config.toml
arch = "transformer"
model = "self-supervised audio encoder (BEST-RQ)"
dataset = "single notes of musical instruments (NSynth)"
train_examples = 184686
n_mels = 64
hop_length = 160
input = "mfcc"
win_length = 512
codebook_size = 1024
mask_prob = 0.05
norm = "layernorm"
norm_position = "pre"
hidden_act = "swiglu"
mlp_ratio = 4
head_dim = 32
fused_qkv = true
bias = "all"
qk_norm = true
parallel_block = false
inner_norm = false
subsampling = 4
layers = 6
width = 384
positions = "learned"
init = "orthogonal"
residual_init = "none"
optimizer = "soap"
beta2 = 0.95
learning_rate = 0.0017
beta1 = 0.95
shampoo_beta = 0.95
eps = 1e-08
precondition_frequency = 50
max_precond_dim = 1536
one_sided = false
adamw_lr_other_params = 0.0018
max_steps = 2800
batch_size = 64
epochs = 1.0
lr_schedule = "cosine"
final_lr_fraction = 0.05
warmup_steps = 280
weight_decay = 0.4
adamw_weight_decay_other_params = 0.01
Rows from block 2, named by matrix and row number. Rows with one number belong to one neuron. Each number is 50 + 15 x the weight over its row's rms, rounded and kept within 0 to 99. All counts start at 0. After the name is the row's rms in percent of the matrix's.
# gate: MLP gate (model.blocks.2.mlp.gate.weight, 1536x384), inputs 128-191
# fc1: MLP up (model.blocks.2.mlp.fc1.weight, 1536x384), inputs 128-191
# fc2: MLP down (model.blocks.2.mlp.fc2.weight, 384x1536, transposed), outputs 128-191
gate.1412 079:51 50 61 44 58 76 43 69 10 77 48 50 58 88 92 69 21 45 56 50 75 34 74 56 64 73 60 55 43 61 52 46 54 59 55 53 77 45 11 93 81 82 36 41 39 33 42 56 51 82 54 30 36 12 38 41 45 38 61 70 53 34 44 39
fc1.1412 079:53 50 50 39 42 44 39 86 63 33 44 85 41 53 60 56 41 36 41 34 49 36 58 48 55 57 73 66 58 63 32 53 43 43 42 48 63 36 38 70 50 47 57 53 43 41 50 60 70 66 47 63 69 67 62 54 49 42 64 73 23 41 82 61
fc2.1412 081:63 52 27 84 47 49 49 47 35 43 45 69 37 49 34 65 69 34 53 78 34 52 40 67 39 56 39 37 49 36 63 61 42 38 66 37 32 30 59 45 62 56 21 63 53 51 37 72 66 47 33 45 74 78 55 37 42 54 56 30 56 32 42 55
gate.1413 081:61 50 50 16 35 33 65 63 46 30 53 45 40 33 58 29 42 68 39 44 60 65 32 46 45 49 44 66 62 29 44 58 27 57 48 25 45 63 46 52 63 40 35 26 21 67 50 41 44 58 53 34 58 64 61 52 45 56 48 57 37 35 14 30
fc1.1413 086:57 52 36 43 40 73 44 62 67 25 37 37 62 48 73 40 48 56 57 23 44 16 50 48 61 69 33 54 27 63 52 55 29 56 45 33 26 34 43 49 39 54 36 53 25 59 37 67 28 71 20 50 54 50 51 57 46 64 42 26 70 30 55 29
fc2.1413 083:63 40 63 49 71 35 55 47 52 38 62 33 51 53 51 59 64 56 35 40 36 58 43 49 52 51 68 48 43 31 93 51 49 39 54 53 55 16 31 55 61 65 72 75 45 62 44 28 58 64 55 54 46 52 22 34 26 65 53 63 80 52 53 28
gate.1414 105:77 49 58 63 55 58 43 69 41 40 59 24 43 50 69 53 72 72 51 44 69 80 05 36 62 54 32 42 36 31 45 42 31 64 46 80 59 76 23 64 49 42 51 52 63 43 56 53 56 73 68 62 41 26 23 77 45 66 42 63 64 63 78 54
fc1.1414 106:87 37 61 67 64 48 53 65 59 35 67 73 50 41 52 28 57 54 48 43 55 53 31 50 64 56 68 40 59 39 30 59 37 50 64 99 61 51 52 62 64 49 49 40 42 50 58 54 59 33 57 45 69 15 33 39 64 47 39 57 66 52 71 39
fc2.1414 101:37 34 44 62 65 26 53 43 45 61 29 60 29 52 25 68 58 68 64 23 66 48 49 48 58 37 20 51 56 48 42 24 25 57 31 68 47 43 65 53 42 59 74 64 67 63 63 38 43 67 61 56 38 46 32 40 54 39 47 60 40 75 70 50
gate.1415 091:76 59 46 59 53 67 56 54 47 53 60 19 26 58 64 26 46 25 28 35 24 33 43 45 56 54 59 65 87 30 51 72 45 49 31 42 33 66 52 41 53 49 33 19 41 60 32 43 73 36 49 45 88 40 59 55 61 83 35 38 53 32 75 55
fc1.1415 089:65 48 33 57 58 58 37 55 25 40 30 39 58 78 44 71 42 50 42 59 35 37 72 56 51 71 39 57 44 41 70 49 69 47 41 65 61 39 50 52 30 51 10 35 58 64 82 43 67 60 20 69 70 37 85 50 55 58 77 56 38 40 66 55
fc2.1415 093:68 75 57 23 67 47 66 84 54 33 34 43 50 57 57 59 34 40 51 40 62 74 55 37 62 54 42 53 35 43 62 40 71 61 52 28 48 49 72 33 37 33 46 35 74 54 58 44 45 61 27 61 47 38 46 48 36 62 36 86 68 60 47 61
gate.1416 118:63 38 52 49 53 63 47 47 42 38 70 44 49 38 59 29 35 44 14 70 37 93 55 64 57 41 49 55 37 63 44 41 67 44 47 49 52 31 55 64 42 25 70 48 40 61 40 69 67 62 55 45 46 29 71 42 58 39 33 54 61 39 65 64
fc1.1416 126:46 57 90 46 64 56 30 59 55 38 54 60 27 28 57 31 44 54 51 65 43 41 40 53 21 48 89 33 45 48 62 53 37 57 51 52 56 02 54 60 76 66 32 43 69 79 30 56 58 51 45 56 25 42 48 60 41 49 37 21 69 39 43 25
fc2.1416 108:32 44 22 50 56 55 49 64 49 52 52 64 81 64 21 48 47 49 76 61 55 50 40 56 50 63 72 45 51 26 44 22 46 58 49 27 39 69 39 28 36 55 41 40 61 48 54 53 56 46 46 59 71 69 42 26 68 64 16 24 32 51 51 29
gate.1417 098:38 46 68 35 37 56 52 38 54 48 26 50 43 70 55 45 41 39 64 31 69 55 54 26 62 72 39 21 80 47 51 57 66 22 41 42 50 19 43 50 80 32 47 23 38 72 52 61 75 53 46 55 23 50 56 41 65 50 48 81 31 90 68 46
fc1.1417 107:54 64 48 51 47 35 66 57 68 47 48 61 41 31 70 62 48 41 33 55 84 64 53 30 47 56 50 43 45 53 34 55 56 28 37 25 50 75 50 31 52 56 38 21 68 85 51 56 54 43 67 77 57 53 32 59 54 38 71 62 36 22 49 58
fc2.1417 102:38 52 52 86 52 39 41 53 54 56 40 40 64 59 54 44 46 39 30 62 51 49 25 62 54 70 47 27 72 45 53 61 45 58 75 57 38 37 48 74 58 38 77 43 44 41 54 37 48 59 58 26 54 39 74 30 44 73 56 67 76 61 36 78
gate.1418 085:51 62 58 26 30 72 34 22 48 33 59 45 44 27 54 66 35 74 21 37 80 63 63 59 60 65 38 39 26 44 53 69 59 57 56 40 58 56 29 59 64 52 43 43 47 26 25 50 61 77 53 51 56 74 47 25 56 45 43 74 24 44 36 48
fc1.1418 075:31 44 37 52 63 36 43 67 47 49 34 52 50 43 57 60 46 35 28 33 74 45 63 41 26 82 98 16 54 50 40 36 52 42 28 48 62 29 81 34 49 41 31 33 57 54 44 31 40 40 44 61 44 69 55 29 39 47 29 78 50 42 28 68
fc2.1418 079:59 60 56 33 53 52 31 74 57 63 58 52 65 62 55 52 68 66 33 70 66 42 49 45 36 64 39 30 70 57 60 65 22 54 38 41 62 40 67 41 70 43 63 24 86 51 61 51 45 35 17 62 56 17 33 52 48 45 54 61 53 25 41 58
gate.1419 098:66 46 41 37 20 34 56 50 50 36 50 42 53 57 45 37 57 46 51 47 78 45 52 69 63 66 50 51 34 62 40 55 53 53 27 48 51 31 46 44 55 59 82 48 80 81 56 35 47 64 73 42 62 80 60 45 53 36 53 33 31 74 41 76
fc1.1419 101:44 62 45 59 27 44 69 38 53 50 67 57 62 46 50 25 55 49 42 54 89 51 81 50 45 57 58 62 47 57 53 41 51 41 60 47 16 25 45 39 09 44 84 71 81 46 52 51 43 57 58 50 67 50 80 66 37 41 49 39 46 45 77 56
fc2.1419 107:65 74 46 23 59 33 48 54 46 56 72 56 58 38 49 56 55 69 19 55 58 36 19 47 53 36 28 21 45 65 54 46 42 61 42 67 51 48 32 38 38 69 41 62 70 46 71 60 28 32 57 48 57 71 62 58 44 44 55 46 37 54 45 36
gate.1420 100:94 41 36 74 65 31 54 42 29 83 42 30 80 27 35 55 58 58 37 48 35 42 49 42 54 33 53 52 27 61 36 60 89 43 34 55 69 36 42 46 01 56 39 42 61 43 56 54 56 78 53 36 62 60 81 47 30 44 43 71 35 16 48 75
fc1.1420 109:77 43 60 44 30 52 70 49 44 44 74 86 36 66 52 71 43 69 67 62 45 84 33 46 47 30 61 53 45 65 42 61 45 50 84 59 49 57 61 35 48 56 52 50 18 85 50 41 43 84 44 41 34 46 50 62 42 34 82 57 19 28 47 45
fc2.1420 107:35 43 48 76 56 41 62 44 37 54 43 45 73 48 60 43 58 43 40 51 33 50 50 61 53 50 57 51 22 63 67 37 54 43 43 65 57 40 57 42 44 73 38 34 40 28 72 45 73 52 47 44 31 83 49 36 72 36 47 44 46 28 53 52
gate.1421 071:57 72 54 31 74 58 49 74 57 49 59 15 59 47 77 47 31 42 65 18 61 62 22 47 69 50 37 38 44 30 38 45 29 58 53 44 59 64 64 41 62 69 53 45 76 45 39 75 48 38 62 72 58 61 40 38 32 72 34 47 56 45 62 33
fc1.1421 074:49 29 53 45 55 58 31 39 79 47 67 17 14 33 65 45 58 38 29 27 58 31 53 68 83 39 49 61 53 24 67 62 29 51 53 34 34 68 35 48 49 40 43 42 63 63 47 50 63 63 44 58 60 54 62 75 73 54 64 70 64 21 51 48
fc2.1421 077:49 58 58 44 30 60 52 57 49 44 75 39 58 63 63 56 45 42 42 37 50 53 64 35 41 58 56 50 54 21 24 33 43 59 57 54 34 64 57 47 36 43 72 40 50 51 81 70 19 44 33 34 37 75 55 54 50 65 25 59 54 56 18 43
gate.1422 121:68 35 62 15 42 44 58 80 39 68 57 44 29 22 26 57 66 66 59 57 45 48 40 37 53 63 76 28 47 45 61 79 64 50 43 49 29 44 35 41 49 66 57 24 73 57 53 23 25 36 59 75 42 33 62 50 43 62 47 47 37 40 52 32
fc1.1422 120:34 46 34 58 39 51 41 45 34 57 49 52 55 68 68 54 48 78 58 72 26 69 46 45 31 60 51 48 49 44 67 41 52 57 41 57 42 25 42 59 54 37 59 57 49 43 37 55 50 34 38 63 54 78 47 72 66 84 36 62 44 72 47 57
fc2.1422 115:50 44 07 35 78 51 50 41 54 32 30 83 44 60 48 81 56 19 33 95 67 37 50 57 34 49 48 39 62 45 42 38 32 24 44 48 55 81 41 79 37 42 24 70 53 48 34 58 57 65 63 59 56 47 68 44 68 22 37 35 30 47 03 42
gate.1423 098:46 51 44 50 48 39 32 35 53 37 61 67 44 21 58 67 66 51 62 55 47 53 56 65 45 52 39 46 38 86 50 50 45 46 18 62 28 59 63 09 39 55 50 66 69 45 24 56 50 68 62 35 62 55 33 63 42 67 41 40 50 68 59 74
fc1.1423 103:19 65 45 35 47 41 57 39 57 35 37 56 57 41 66 48 56 62 37 41 61 64 38 47 43 50 45 52 73 66 74 44 61 70 18 53 62 35 34 35 55 39 53 51 52 59 64 37 52 76 59 25 77 24 36 46 30 46 43 26 52 65 43 69
fc2.1423 094:58 56 41 41 51 33 54 33 54 69 46 69 52 62 75 51 14 75 42 74 46 59 39 36 57 66 54 63 36 71 41 60 39 62 67 57 55 67 40 45 58 75 45 60 37 18 73 43 36 41 70 39 47 34 56 68 45 42 39 44 64 79 59 63
gate.1424 105:73 47 49 75 36 61 85 48 46 63 43 58 67 66 49 37 54 83 60 34 08 57 47 40 54 60 62 59 36 75 63 34 48 40 38 47 39 84 61 49 40 62 50 28 63 44 51 54 72 52 60 50 66 50 26 42 39 66 30 44 37 91 62 63
fc1.1424 098:58 57 48 15 56 67 38 64 39 36 63 64 27 23 66 43 52 46 57 51 65 32 64 27 48 72 58 51 67 53 56 57 81 49 34 62 72 37 65 51 51 45 41 61 46 55 51 60 37 58 64 39 38 41 54 41 64 57 46 45 38 66 38 00
fc2.1424 100:64 46 42 52 43 64 66 59 27 23 40 58 23 52 66 65 41 44 72 32 58 57 58 38 54 47 23 51 42 47 28 69 61 70 37 38 77 56 01 48 53 84 85 66 62 51 64 52 43 68 45 30 36 40 49 58 59 33 55 46 66 52 30 57
gate.1425 088:58 70 46 53 55 60 58 54 36 55 57 54 51 71 62 48 38 21 54 42 61 41 62 41 47 59 34 34 27 66 73 73 76 39 63 57 41 49 56 16 72 32 24 72 57 47 50 33 54 48 30 38 52 36 51 50 17 42 59 43 52 61 45 67
fc1.1425 084:41 62 08 15 59 59 70 76 62 24 67 58 38 45 41 56 71 11 55 16 59 41 46 38 67 54 67 40 23 45 50 35 43 26 50 41 61 32 27 44 40 58 41 56 75 60 48 65 61 32 53 24 29 59 30 42 37 62 53 67 65 77 73 50
fc2.1425 086:58 54 63 63 53 33 28 39 28 43 47 52 43 36 59 37 56 40 58 78 58 36 64 74 52 34 29 31 74 37 47 55 51 56 65 16 49 70 30 65 29 57 47 46 81 58 48 48 40 38 77 37 53 53 53 39 41 43 41 55 64 30 43 24
gate.1426 094:54 53 56 37 27 60 75 30 49 43 50 33 44 56 52 52 74 57 46 64 39 91 55 67 62 60 53 43 49 54 65 85 49 50 46 49 96 64 41 43 71 44 62 65 70 62 53 82 49 53 83 70 42 33 72 60 05 47 68 36 35 53 53 61
fc1.1426 101:40 46 76 30 26 35 28 33 74 68 67 76 56 45 73 40 68 50 28 43 57 51 55 71 52 24 56 50 37 69 67 46 50 38 59 72 46 57 76 44 46 62 57 52 35 29 65 29 43 73 62 46 53 63 49 58 41 54 48 54 55 68 48 62
fc2.1426 094:45 45 38 62 40 59 47 53 23 63 70 48 35 41 56 59 66 36 43 68 57 49 29 46 66 33 30 86 45 49 60 46 31 60 57 51 74 61 77 57 48 59 45 73 37 65 55 64 57 55 46 71 34 54 67 31 45 42 33 15 24 45 58 59
gate.1427 085:46 51 56 53 31 47 44 48 49 62 79 47 50 36 48 67 55 46 36 36 42 45 44 57 42 41 19 44 43 57 59 33 20 60 34 41 49 37 57 56 59 63 34 60 33 35 67 43 45 30 45 46 53 44 71 70 47 44 52 73 35 48 56 45
fc1.1427 090:41 52 62 71 45 49 44 45 42 77 50 51 55 46 36 57 60 41 47 73 33 36 64 61 34 71 49 31 83 47 58 40 35 56 32 33 54 51 34 73 68 43 25 84 43 54 41 78 75 46 18 69 71 57 71 61 27 57 36 75 67 48 66 66
fc2.1427 085:45 87 54 43 69 49 21 46 51 50 57 56 76 47 30 57 57 41 63 66 56 51 41 34 33 59 67 10 37 34 56 38 40 28 38 48 60 42 54 45 54 35 70 39 59 60 60 52 60 69 32 16 41 59 81 74 61 58 37 61 54 56 44 63
gate.1428 133:67 62 36 33 46 44 19 55 53 67 46 45 51 57 66 62 27 53 73 64 44 45 41 55 45 48 43 57 46 54 56 56 57 37 41 61 55 51 50 58 50 63 40 56 62 43 83 40 43 27 51 88 36 36 36 61 44 53 56 46 33 37 39 39
fc1.1428 135:50 44 47 30 54 29 51 66 37 58 49 43 44 72 64 46 38 24 62 47 51 63 29 32 40 58 49 48 32 53 47 47 43 35 19 58 56 60 47 52 82 36 69 34 40 53 99 47 35 16 41 77 56 56 42 54 42 59 64 52 56 72 54 35
fc2.1428 131:54 56 82 44 44 64 38 38 50 65 32 42 64 35 63 43 42 51 71 50 54 44 36 76 52 39 62 58 55 54 37 39 66 40 38 73 40 56 30 42 49 59 60 77 53 58 43 47 46 39 49 51 60 49 43 33 46 75 46 47 42 17 68 70
gate.1429 086:28 38 56 44 42 55 48 65 61 47 62 49 07 57 50 52 69 65 33 58 44 50 56 35 44 33 67 28 41 52 40 52 46 55 42 44 34 52 19 58 53 80 35 67 32 57 44 15 59 62 53 28 99 39 51 27 37 15 54 38 37 37 29 43
fc1.1429 090:66 69 30 61 39 23 50 48 56 48 26 37 63 43 48 31 36 46 34 36 39 56 29 48 49 75 41 42 61 50 35 47 45 61 52 61 55 63 65 61 70 48 58 79 39 39 62 57 53 48 62 48 04 71 55 54 67 58 68 84 60 26 43 56
fc2.1429 086:46 29 68 44 55 85 44 57 52 63 33 32 57 68 64 35 38 59 22 37 53 44 52 43 30 24 48 80 40 49 53 55 59 59 54 07 38 56 61 51 40 61 35 56 87 53 38 41 65 41 68 32 59 37 63 39 55 56 86 52 55 50 53 21
gate.1430 091:62 61 38 63 79 50 58 47 39 23 29 36 54 54 61 61 47 48 41 35 32 79 39 53 81 52 31 68 45 56 75 52 09 52 23 86 58 83 44 43 48 66 51 57 51 47 56 74 67 55 57 47 20 50 71 67 60 41 65 64 37 42 58 71
fc1.1430 091:57 70 33 18 27 52 43 38 73 61 66 37 45 33 29 23 54 42 58 67 39 50 49 62 48 59 61 50 48 23 40 38 53 52 43 43 29 58 53 40 34 39 55 89 63 48 34 50 31 41 30 62 61 49 41 65 14 76 67 43 79 23 23 65
fc2.1430 093:26 43 48 24 79 51 75 49 43 52 60 64 54 54 70 66 44 63 33 53 50 45 65 54 53 40 50 50 31 41 57 59 23 68 41 14 61 52 44 48 59 56 64 62 57 67 47 33 30 51 42 48 69 46 35 39 66 33 41 62 59 57 50 45
gate.1431 109:46 58 34 45 47 39 29 44 39 65 67 42 39 36 64 28 62 21 50 60 41 41 31 47 52 51 46 35 59 62 53 41 65 51 77 37 47 82 51 46 48 55 66 72 49 12 64 66 50 44 44 63 55 67 48 35 42 52 49 58 62 47 51 70
fc1.1431 110:32 49 66 70 62 66 43 37 55 74 75 57 38 41 74 70 40 43 26 37 44 64 56 44 48 54 35 63 58 25 44 48 50 47 43 58 52 45 52 49 32 51 53 60 62 54 42 53 32 65 34 64 54 60 47 49 55 58 67 54 53 38 48 44
fc2.1431 108:97 42 23 47 29 42 44 65 61 34 67 38 73 37 45 76 52 43 72 32 41 26 31 75 60 31 32 09 63 44 51 69 51 55 52 71 70 75 66 23 69 56 41 60 80 44 48 54 52 69 55 43 54 60 51 37 46 50 70 44 55 51 41 46
gate.1432 083:61 30 56 49 72 12 94 69 73 86 45 61 34 66 49 56 56 49 43 67 66 71 62 36 27 68 42 56 24 46 34 61 33 32 14 46 98 19 48 57 43 70 55 51 69 38 56 55 52 64 54 61 18 53 47 50 65 46 56 34 52 53 21 33
fc1.1432 085:59 53 49 50 23 68 49 44 54 50 57 55 00 56 36 37 43 48 70 29 44 52 40 54 78 46 56 69 44 57 51 17 29 41 58 68 36 62 51 41 61 43 74 34 31 47 63 79 38 24 42 67 47 26 49 50 58 47 37 49 63 48 31 39
fc2.1432 081:64 29 62 58 43 69 48 49 40 53 23 50 74 41 49 29 52 54 60 58 31 48 63 85 47 47 54 28 51 50 59 22 43 64 67 68 41 59 42 48 88 39 43 46 35 37 26 73 57 52 60 53 64 46 31 42 31 48 37 45 15 64 44 66
gate.1433 096:34 32 27 27 57 43 63 74 40 19 22 54 28 64 51 36 88 39 81 69 48 43 55 62 62 78 43 36 60 66 51 61 51 38 54 29 49 23 33 37 66 50 22 32 41 52 45 44 10 41 71 75 52 30 32 47 43 16 35 60 61 39 56 35
fc1.1433 092:34 24 59 73 70 53 64 30 51 64 55 38 42 58 61 42 47 52 50 66 79 55 44 44 73 54 48 41 42 35 56 35 51 80 49 54 39 56 65 13 62 29 61 54 36 37 71 39 69 29 58 44 62 19 52 63 47 70 61 61 62 32 39 55
fc2.1433 098:68 67 56 73 54 30 60 20 74 75 60 50 51 34 55 44 71 50 05 52 51 48 57 70 61 41 81 47 72 71 57 42 69 39 32 47 53 57 52 49 44 39 69 72 48 48 82 47 52 39 58 02 42 41 26 37 56 50 66 42 48 46 57 41
gate.1434 079:63 56 81 69 45 56 39 43 44 35 30 35 31 53 53 39 57 68 53 52 50 76 48 51 41 46 65 35 39 42 35 49 42 57 36 89 51 51 60 28 60 39 51 53 64 66 51 45 39 59 46 81 51 64 43 49 43 30 67 93 88 46 47 52
fc1.1434 076:75 51 34 53 66 00 45 42 45 39 53 44 63 55 46 43 54 45 49 85 37 30 33 24 34 78 53 47 30 54 78 53 49 69 30 61 41 56 23 43 57 54 45 46 33 53 71 61 40 35 44 53 53 38 55 49 49 45 59 50 51 36 46 53
fc2.1434 083:52 41 47 30 32 66 51 53 50 55 63 48 66 32 62 50 82 61 71 43 55 34 60 68 67 42 52 47 53 67 24 32 51 60 43 52 58 20 42 29 66 49 65 71 55 52 26 38 50 69 52 50 46 86 44 59 39 69 42 73 52 48 37 44
gate.1435 098:47 43 58 71 39 36 26 79 72 33 64 53 63 70 25 26 46 40 41 50 65 62 34 44 40 53 50 53 28 37 65 71 48 83 68 33 61 49 60 31 47 75 17 45 68 56 33 51 52 43 49 67 38 44 48 28 31 29 32 70 32 40 46 43
fc1.1435 095:61 36 28 34 53 68 69 43 39 55 36 59 27 16 83 64 52 55 68 73 26 27 46 38 61 57 47 61 69 92 43 43 38 44 49 31 71 34 46 56 37 36 63 40 47 53 53 39 69 70 56 45 65 52 51 63 78 59 44 61 51 64 21 76
fc2.1435 102:46 57 70 55 58 35 55 79 48 61 27 42 27 50 53 41 72 42 31 17 72 48 45 55 53 45 51 53 30 43 58 30 52 59 58 27 59 63 49 49 58 42 66 31 60 57 29 53 47 47 52 57 35 49 66 69 68 57 33 63 55 58 37 17
gate.1436 118:51 71 52 49 74 61 72 48 65 40 45 31 43 48 38 54 36 68 25 84 32 60 33 47 38 55 50 63 53 40 45 40 49 31 70 47 49 58 44 11 62 70 36 51 45 54 48 38 46 58 23 63 51 38 66 21 50 54 54 45 46 28 63 57
fc1.1436 113:39 53 36 44 54 24 51 46 57 56 71 44 39 72 56 54 22 51 52 73 58 85 40 58 34 27 62 79 47 21 30 46 44 32 63 58 61 30 43 52 59 59 50 57 63 57 48 55 56 47 43 17 29 37 44 38 46 64 53 56 52 22 60 64
fc2.1436 110:20 41 45 53 53 44 52 72 61 37 16 49 70 32 56 57 56 33 39 70 64 49 20 60 49 54 61 80 50 51 41 50 66 42 43 35 59 51 78 46 58 59 75 57 23 31 60 59 25 74 30 72 46 46 44 20 41 31 60 51 50 53 57 73
gate.1437 080:73 72 40 59 61 65 15 48 99 64 29 33 70 64 88 54 50 71 40 35 21 38 52 68 72 44 53 73 59 62 66 55 37 43 74 23 40 61 38 71 57 34 56 61 52 37 40 55 64 18 65 70 35 29 71 43 37 57 47 48 30 30 51 33
fc1.1437 080:47 59 22 48 52 72 53 48 45 47 49 66 58 69 66 50 53 43 49 44 41 37 39 52 54 55 29 42 17 63 58 42 57 38 39 45 36 43 66 66 39 41 72 41 72 72 78 35 47 31 61 47 53 43 49 72 27 36 51 04 24 54 58 34
fc2.1437 080:60 43 26 39 30 66 45 79 49 46 60 61 72 49 32 47 34 58 57 62 68 53 45 75 26 50 67 77 48 37 70 53 59 54 46 34 62 57 50 62 37 17 54 76 60 69 62 32 44 50 47 57 35 65 16 45 63 42 21 67 45 63 59 55
gate.1438 100:67 30 62 22 61 58 35 52 33 70 42 30 29 74 43 62 51 43 24 67 56 27 55 42 36 44 59 56 29 51 46 78 25 32 38 38 36 24 41 47 59 30 36 52 50 95 48 27 12 31 58 55 47 23 46 44 66 45 49 70 19 22 44 45
fc1.1438 098:42 36 46 30 54 40 43 51 64 40 48 42 68 51 76 53 24 56 57 72 60 62 23 26 62 25 66 40 55 61 38 69 33 52 45 45 47 18 75 68 56 45 65 27 26 34 56 64 37 40 44 69 30 22 58 76 84 51 43 72 61 52 43 62
fc2.1438 099:33 44 45 52 32 36 37 71 53 51 30 56 62 53 65 52 42 50 64 57 52 51 55 51 77 69 53 43 59 71 74 40 20 23 69 66 54 51 55 64 39 50 50 41 19 34 54 48 46 50 41 58 56 64 63 35 26 31 74 34 44 41 40 57
gate.1439 101:46 73 58 37 24 61 60 67 59 47 87 48 43 47 16 53 66 62 57 85 36 62 50 13 52 63 40 77 17 44 73 59 35 52 33 50 66 66 51 51 84 42 43 65 43 54 55 68 38 39 46 41 62 77 43 63 63 65 26 57 44 34 33 61
fc1.1439 101:40 77 49 47 47 43 43 37 70 56 72 44 69 66 34 63 76 61 55 64 64 66 61 35 58 43 46 68 47 68 62 43 70 68 33 45 55 54 26 57 63 60 56 63 62 66 38 57 74 40 53 49 42 59 57 78 51 50 50 63 39 46 21 57
fc2.1439 098:43 19 58 63 60 64 62 54 67 40 25 60 63 67 35 39 45 73 42 38 78 58 52 64 38 32 46 49 61 42 58 62 68 43 39 56 55 54 55 95 56 54 69 71 56 36 67 28 38 50 50 56 30 33 68 43 59 58 70 84 67 50 30 64
gate.1440 108:62 23 48 28 78 46 57 33 75 55 32 73 16 63 65 60 65 41 66 69 61 40 35 41 79 64 37 29 48 40 54 29 68 45 68 25 75 65 63 49 32 49 59 46 47 31 47 66 58 61 46 32 32 45 42 66 31 67 68 52 64 62 73 61
fc1.1440 107:50 19 45 54 39 47 73 27 39 50 41 46 54 48 32 65 40 61 60 68 33 55 53 37 49 71 10 49 53 40 61 32 51 39 53 43 38 69 37 42 24 47 55 41 40 15 43 32 80 46 81 49 49 39 43 43 14 22 61 77 35 41 43 61
fc2.1440 111:44 55 55 64 32 39 67 06 67 66 19 30 52 35 21 55 76 47 62 17 37 40 63 70 36 81 63 45 32 45 42 62 50 37 51 35 75 33 42 64 45 53 40 63 50 35 46 42 62 40 44 55 37 47 40 48 40 38 99 71 52 64 14 25
gate.1441 093:30 63 46 58 46 35 48 35 51 73 42 59 36 54 36 31 64 58 55 66 55 99 25 56 68 57 63 50 51 49 47 52 56 50 46 37 26 71 50 18 54 89 40 55 32 42 51 61 48 43 85 55 81 65 31 68 35 19 37 47 32 78 63 51
fc1.1441 095:48 45 54 55 38 56 50 58 48 54 68 42 75 45 69 41 58 62 48 21 76 17 51 56 68 34 36 43 43 46 62 53 44 45 41 44 52 38 15 41 56 56 51 43 50 73 44 33 34 25 52 63 40 40 85 38 78 69 50 66 52 14 64 37
fc2.1441 096:25 46 39 54 39 60 33 46 31 09 35 74 60 52 48 43 71 60 85 67 56 69 37 57 42 41 42 53 28 74 61 49 48 69 37 56 66 38 37 76 35 77 37 41 34 05 33 31 47 74 59 30 73 30 55 49 87 49 45 50 39 62 42 23
gate.1442 086:72 47 56 40 29 62 79 43 63 61 59 66 30 46 54 26 53 61 59 63 26 70 50 39 27 40 51 55 61 83 38 45 28 54 81 55 34 67 36 63 64 60 33 68 31 37 30 63 52 38 43 44 73 50 53 70 73 72 31 53 59 72 69 54
fc1.1442 084:43 53 45 35 54 60 49 61 42 52 61 52 61 54 50 56 51 57 74 45 41 38 48 54 58 44 84 51 74 94 50 62 16 63 66 63 38 41 35 56 30 52 59 74 45 56 33 56 44 21 50 34 30 63 33 92 63 49 65 80 61 56 33 26
fc2.1442 085:52 41 70 60 63 47 44 60 59 59 33 54 42 45 52 50 56 46 41 69 31 64 73 60 47 83 74 48 41 57 49 66 32 41 51 49 57 63 60 67 39 48 43 47 34 61 21 22 35 56 33 54 33 60 58 51 47 95 43 46 50 57 30 46
gate.1443 085:59 52 40 39 34 48 49 49 28 37 30 34 33 39 32 51 51 37 22 37 23 58 58 23 72 46 31 37 43 34 59 45 48 70 66 76 60 71 37 43 60 60 69 43 40 54 51 44 52 38 67 36 19 33 58 81 78 51 70 52 29 39 39 35
fc1.1443 095:44 45 75 50 55 59 62 52 41 66 63 49 81 79 82 34 51 54 39 55 67 42 62 46 51 53 72 44 59 41 68 68 66 38 75 30 38 71 60 57 42 43 61 64 51 56 56 37 57 32 47 49 77 67 70 56 82 50 64 44 63 63 45 37
fc2.1443 092:57 54 52 68 45 49 46 48 33 54 46 78 32 59 49 40 61 54 23 68 29 53 51 30 42 57 52 52 45 17 52 57 47 60 65 61 61 45 63 45 50 47 59 89 36 37 30 37 68 81 52 53 32 59 28 28 41 73 73 58 62 37 41 57
gate.1444 094:71 45 73 21 54 68 69 74 62 62 68 63 34 82 43 40 90 39 59 43 31 40 31 29 49 48 36 37 37 64 48 44 32 18 32 34 57 75 49 59 36 36 71 48 25 34 54 58 50 46 42 50 59 52 57 39 55 34 30 40 35 43 77 55
fc1.1444 102:81 73 62 58 31 37 54 98 62 20 23 34 66 56 78 33 44 46 43 46 39 29 41 44 26 29 66 48 26 75 35 55 61 19 45 61 79 61 30 46 21 41 44 25 37 40 60 77 54 71 21 38 31 27 60 53 37 36 30 44 63 54 51 51
fc2.1444 104:52 32 52 62 35 39 35 40 50 46 49 65 46 47 60 42 56 61 49 52 44 49 61 59 46 39 40 54 75 56 29 93 27 62 50 64 35 46 58 51 31 72 59 36 45 31 33 61 44 62 41 63 59 44 69 54 36 57 61 55 45 42 39 60
gate.1445 136:43 77 51 49 38 59 59 66 56 58 63 61 37 64 45 51 50 55 57 85 30 51 53 35 28 48 22 44 47 40 49 94 65 40 67 37 65 48 31 54 42 60 67 32 58 29 54 65 55 38 45 68 52 85 49 48 45 42 74 47 65 31 56 50
fc1.1445 132:48 37 36 63 65 22 43 73 37 53 54 42 60 43 47 47 35 58 66 38 67 66 33 63 66 88 59 45 37 70 52 22 40 46 42 80 57 62 68 18 44 37 32 71 50 66 43 61 62 44 44 60 59 45 34 39 48 20 38 63 32 52 85 31
fc2.1445 125:18 21 67 33 49 50 66 38 45 60 58 42 69 45 41 68 61 64 65 53 71 67 51 59 52 63 29 53 23 27 45 05 63 41 15 53 35 39 13 67 43 34 51 53 60 39 34 45 64 72 48 34 44 45 42 33 20 43 34 60 32 52 49 55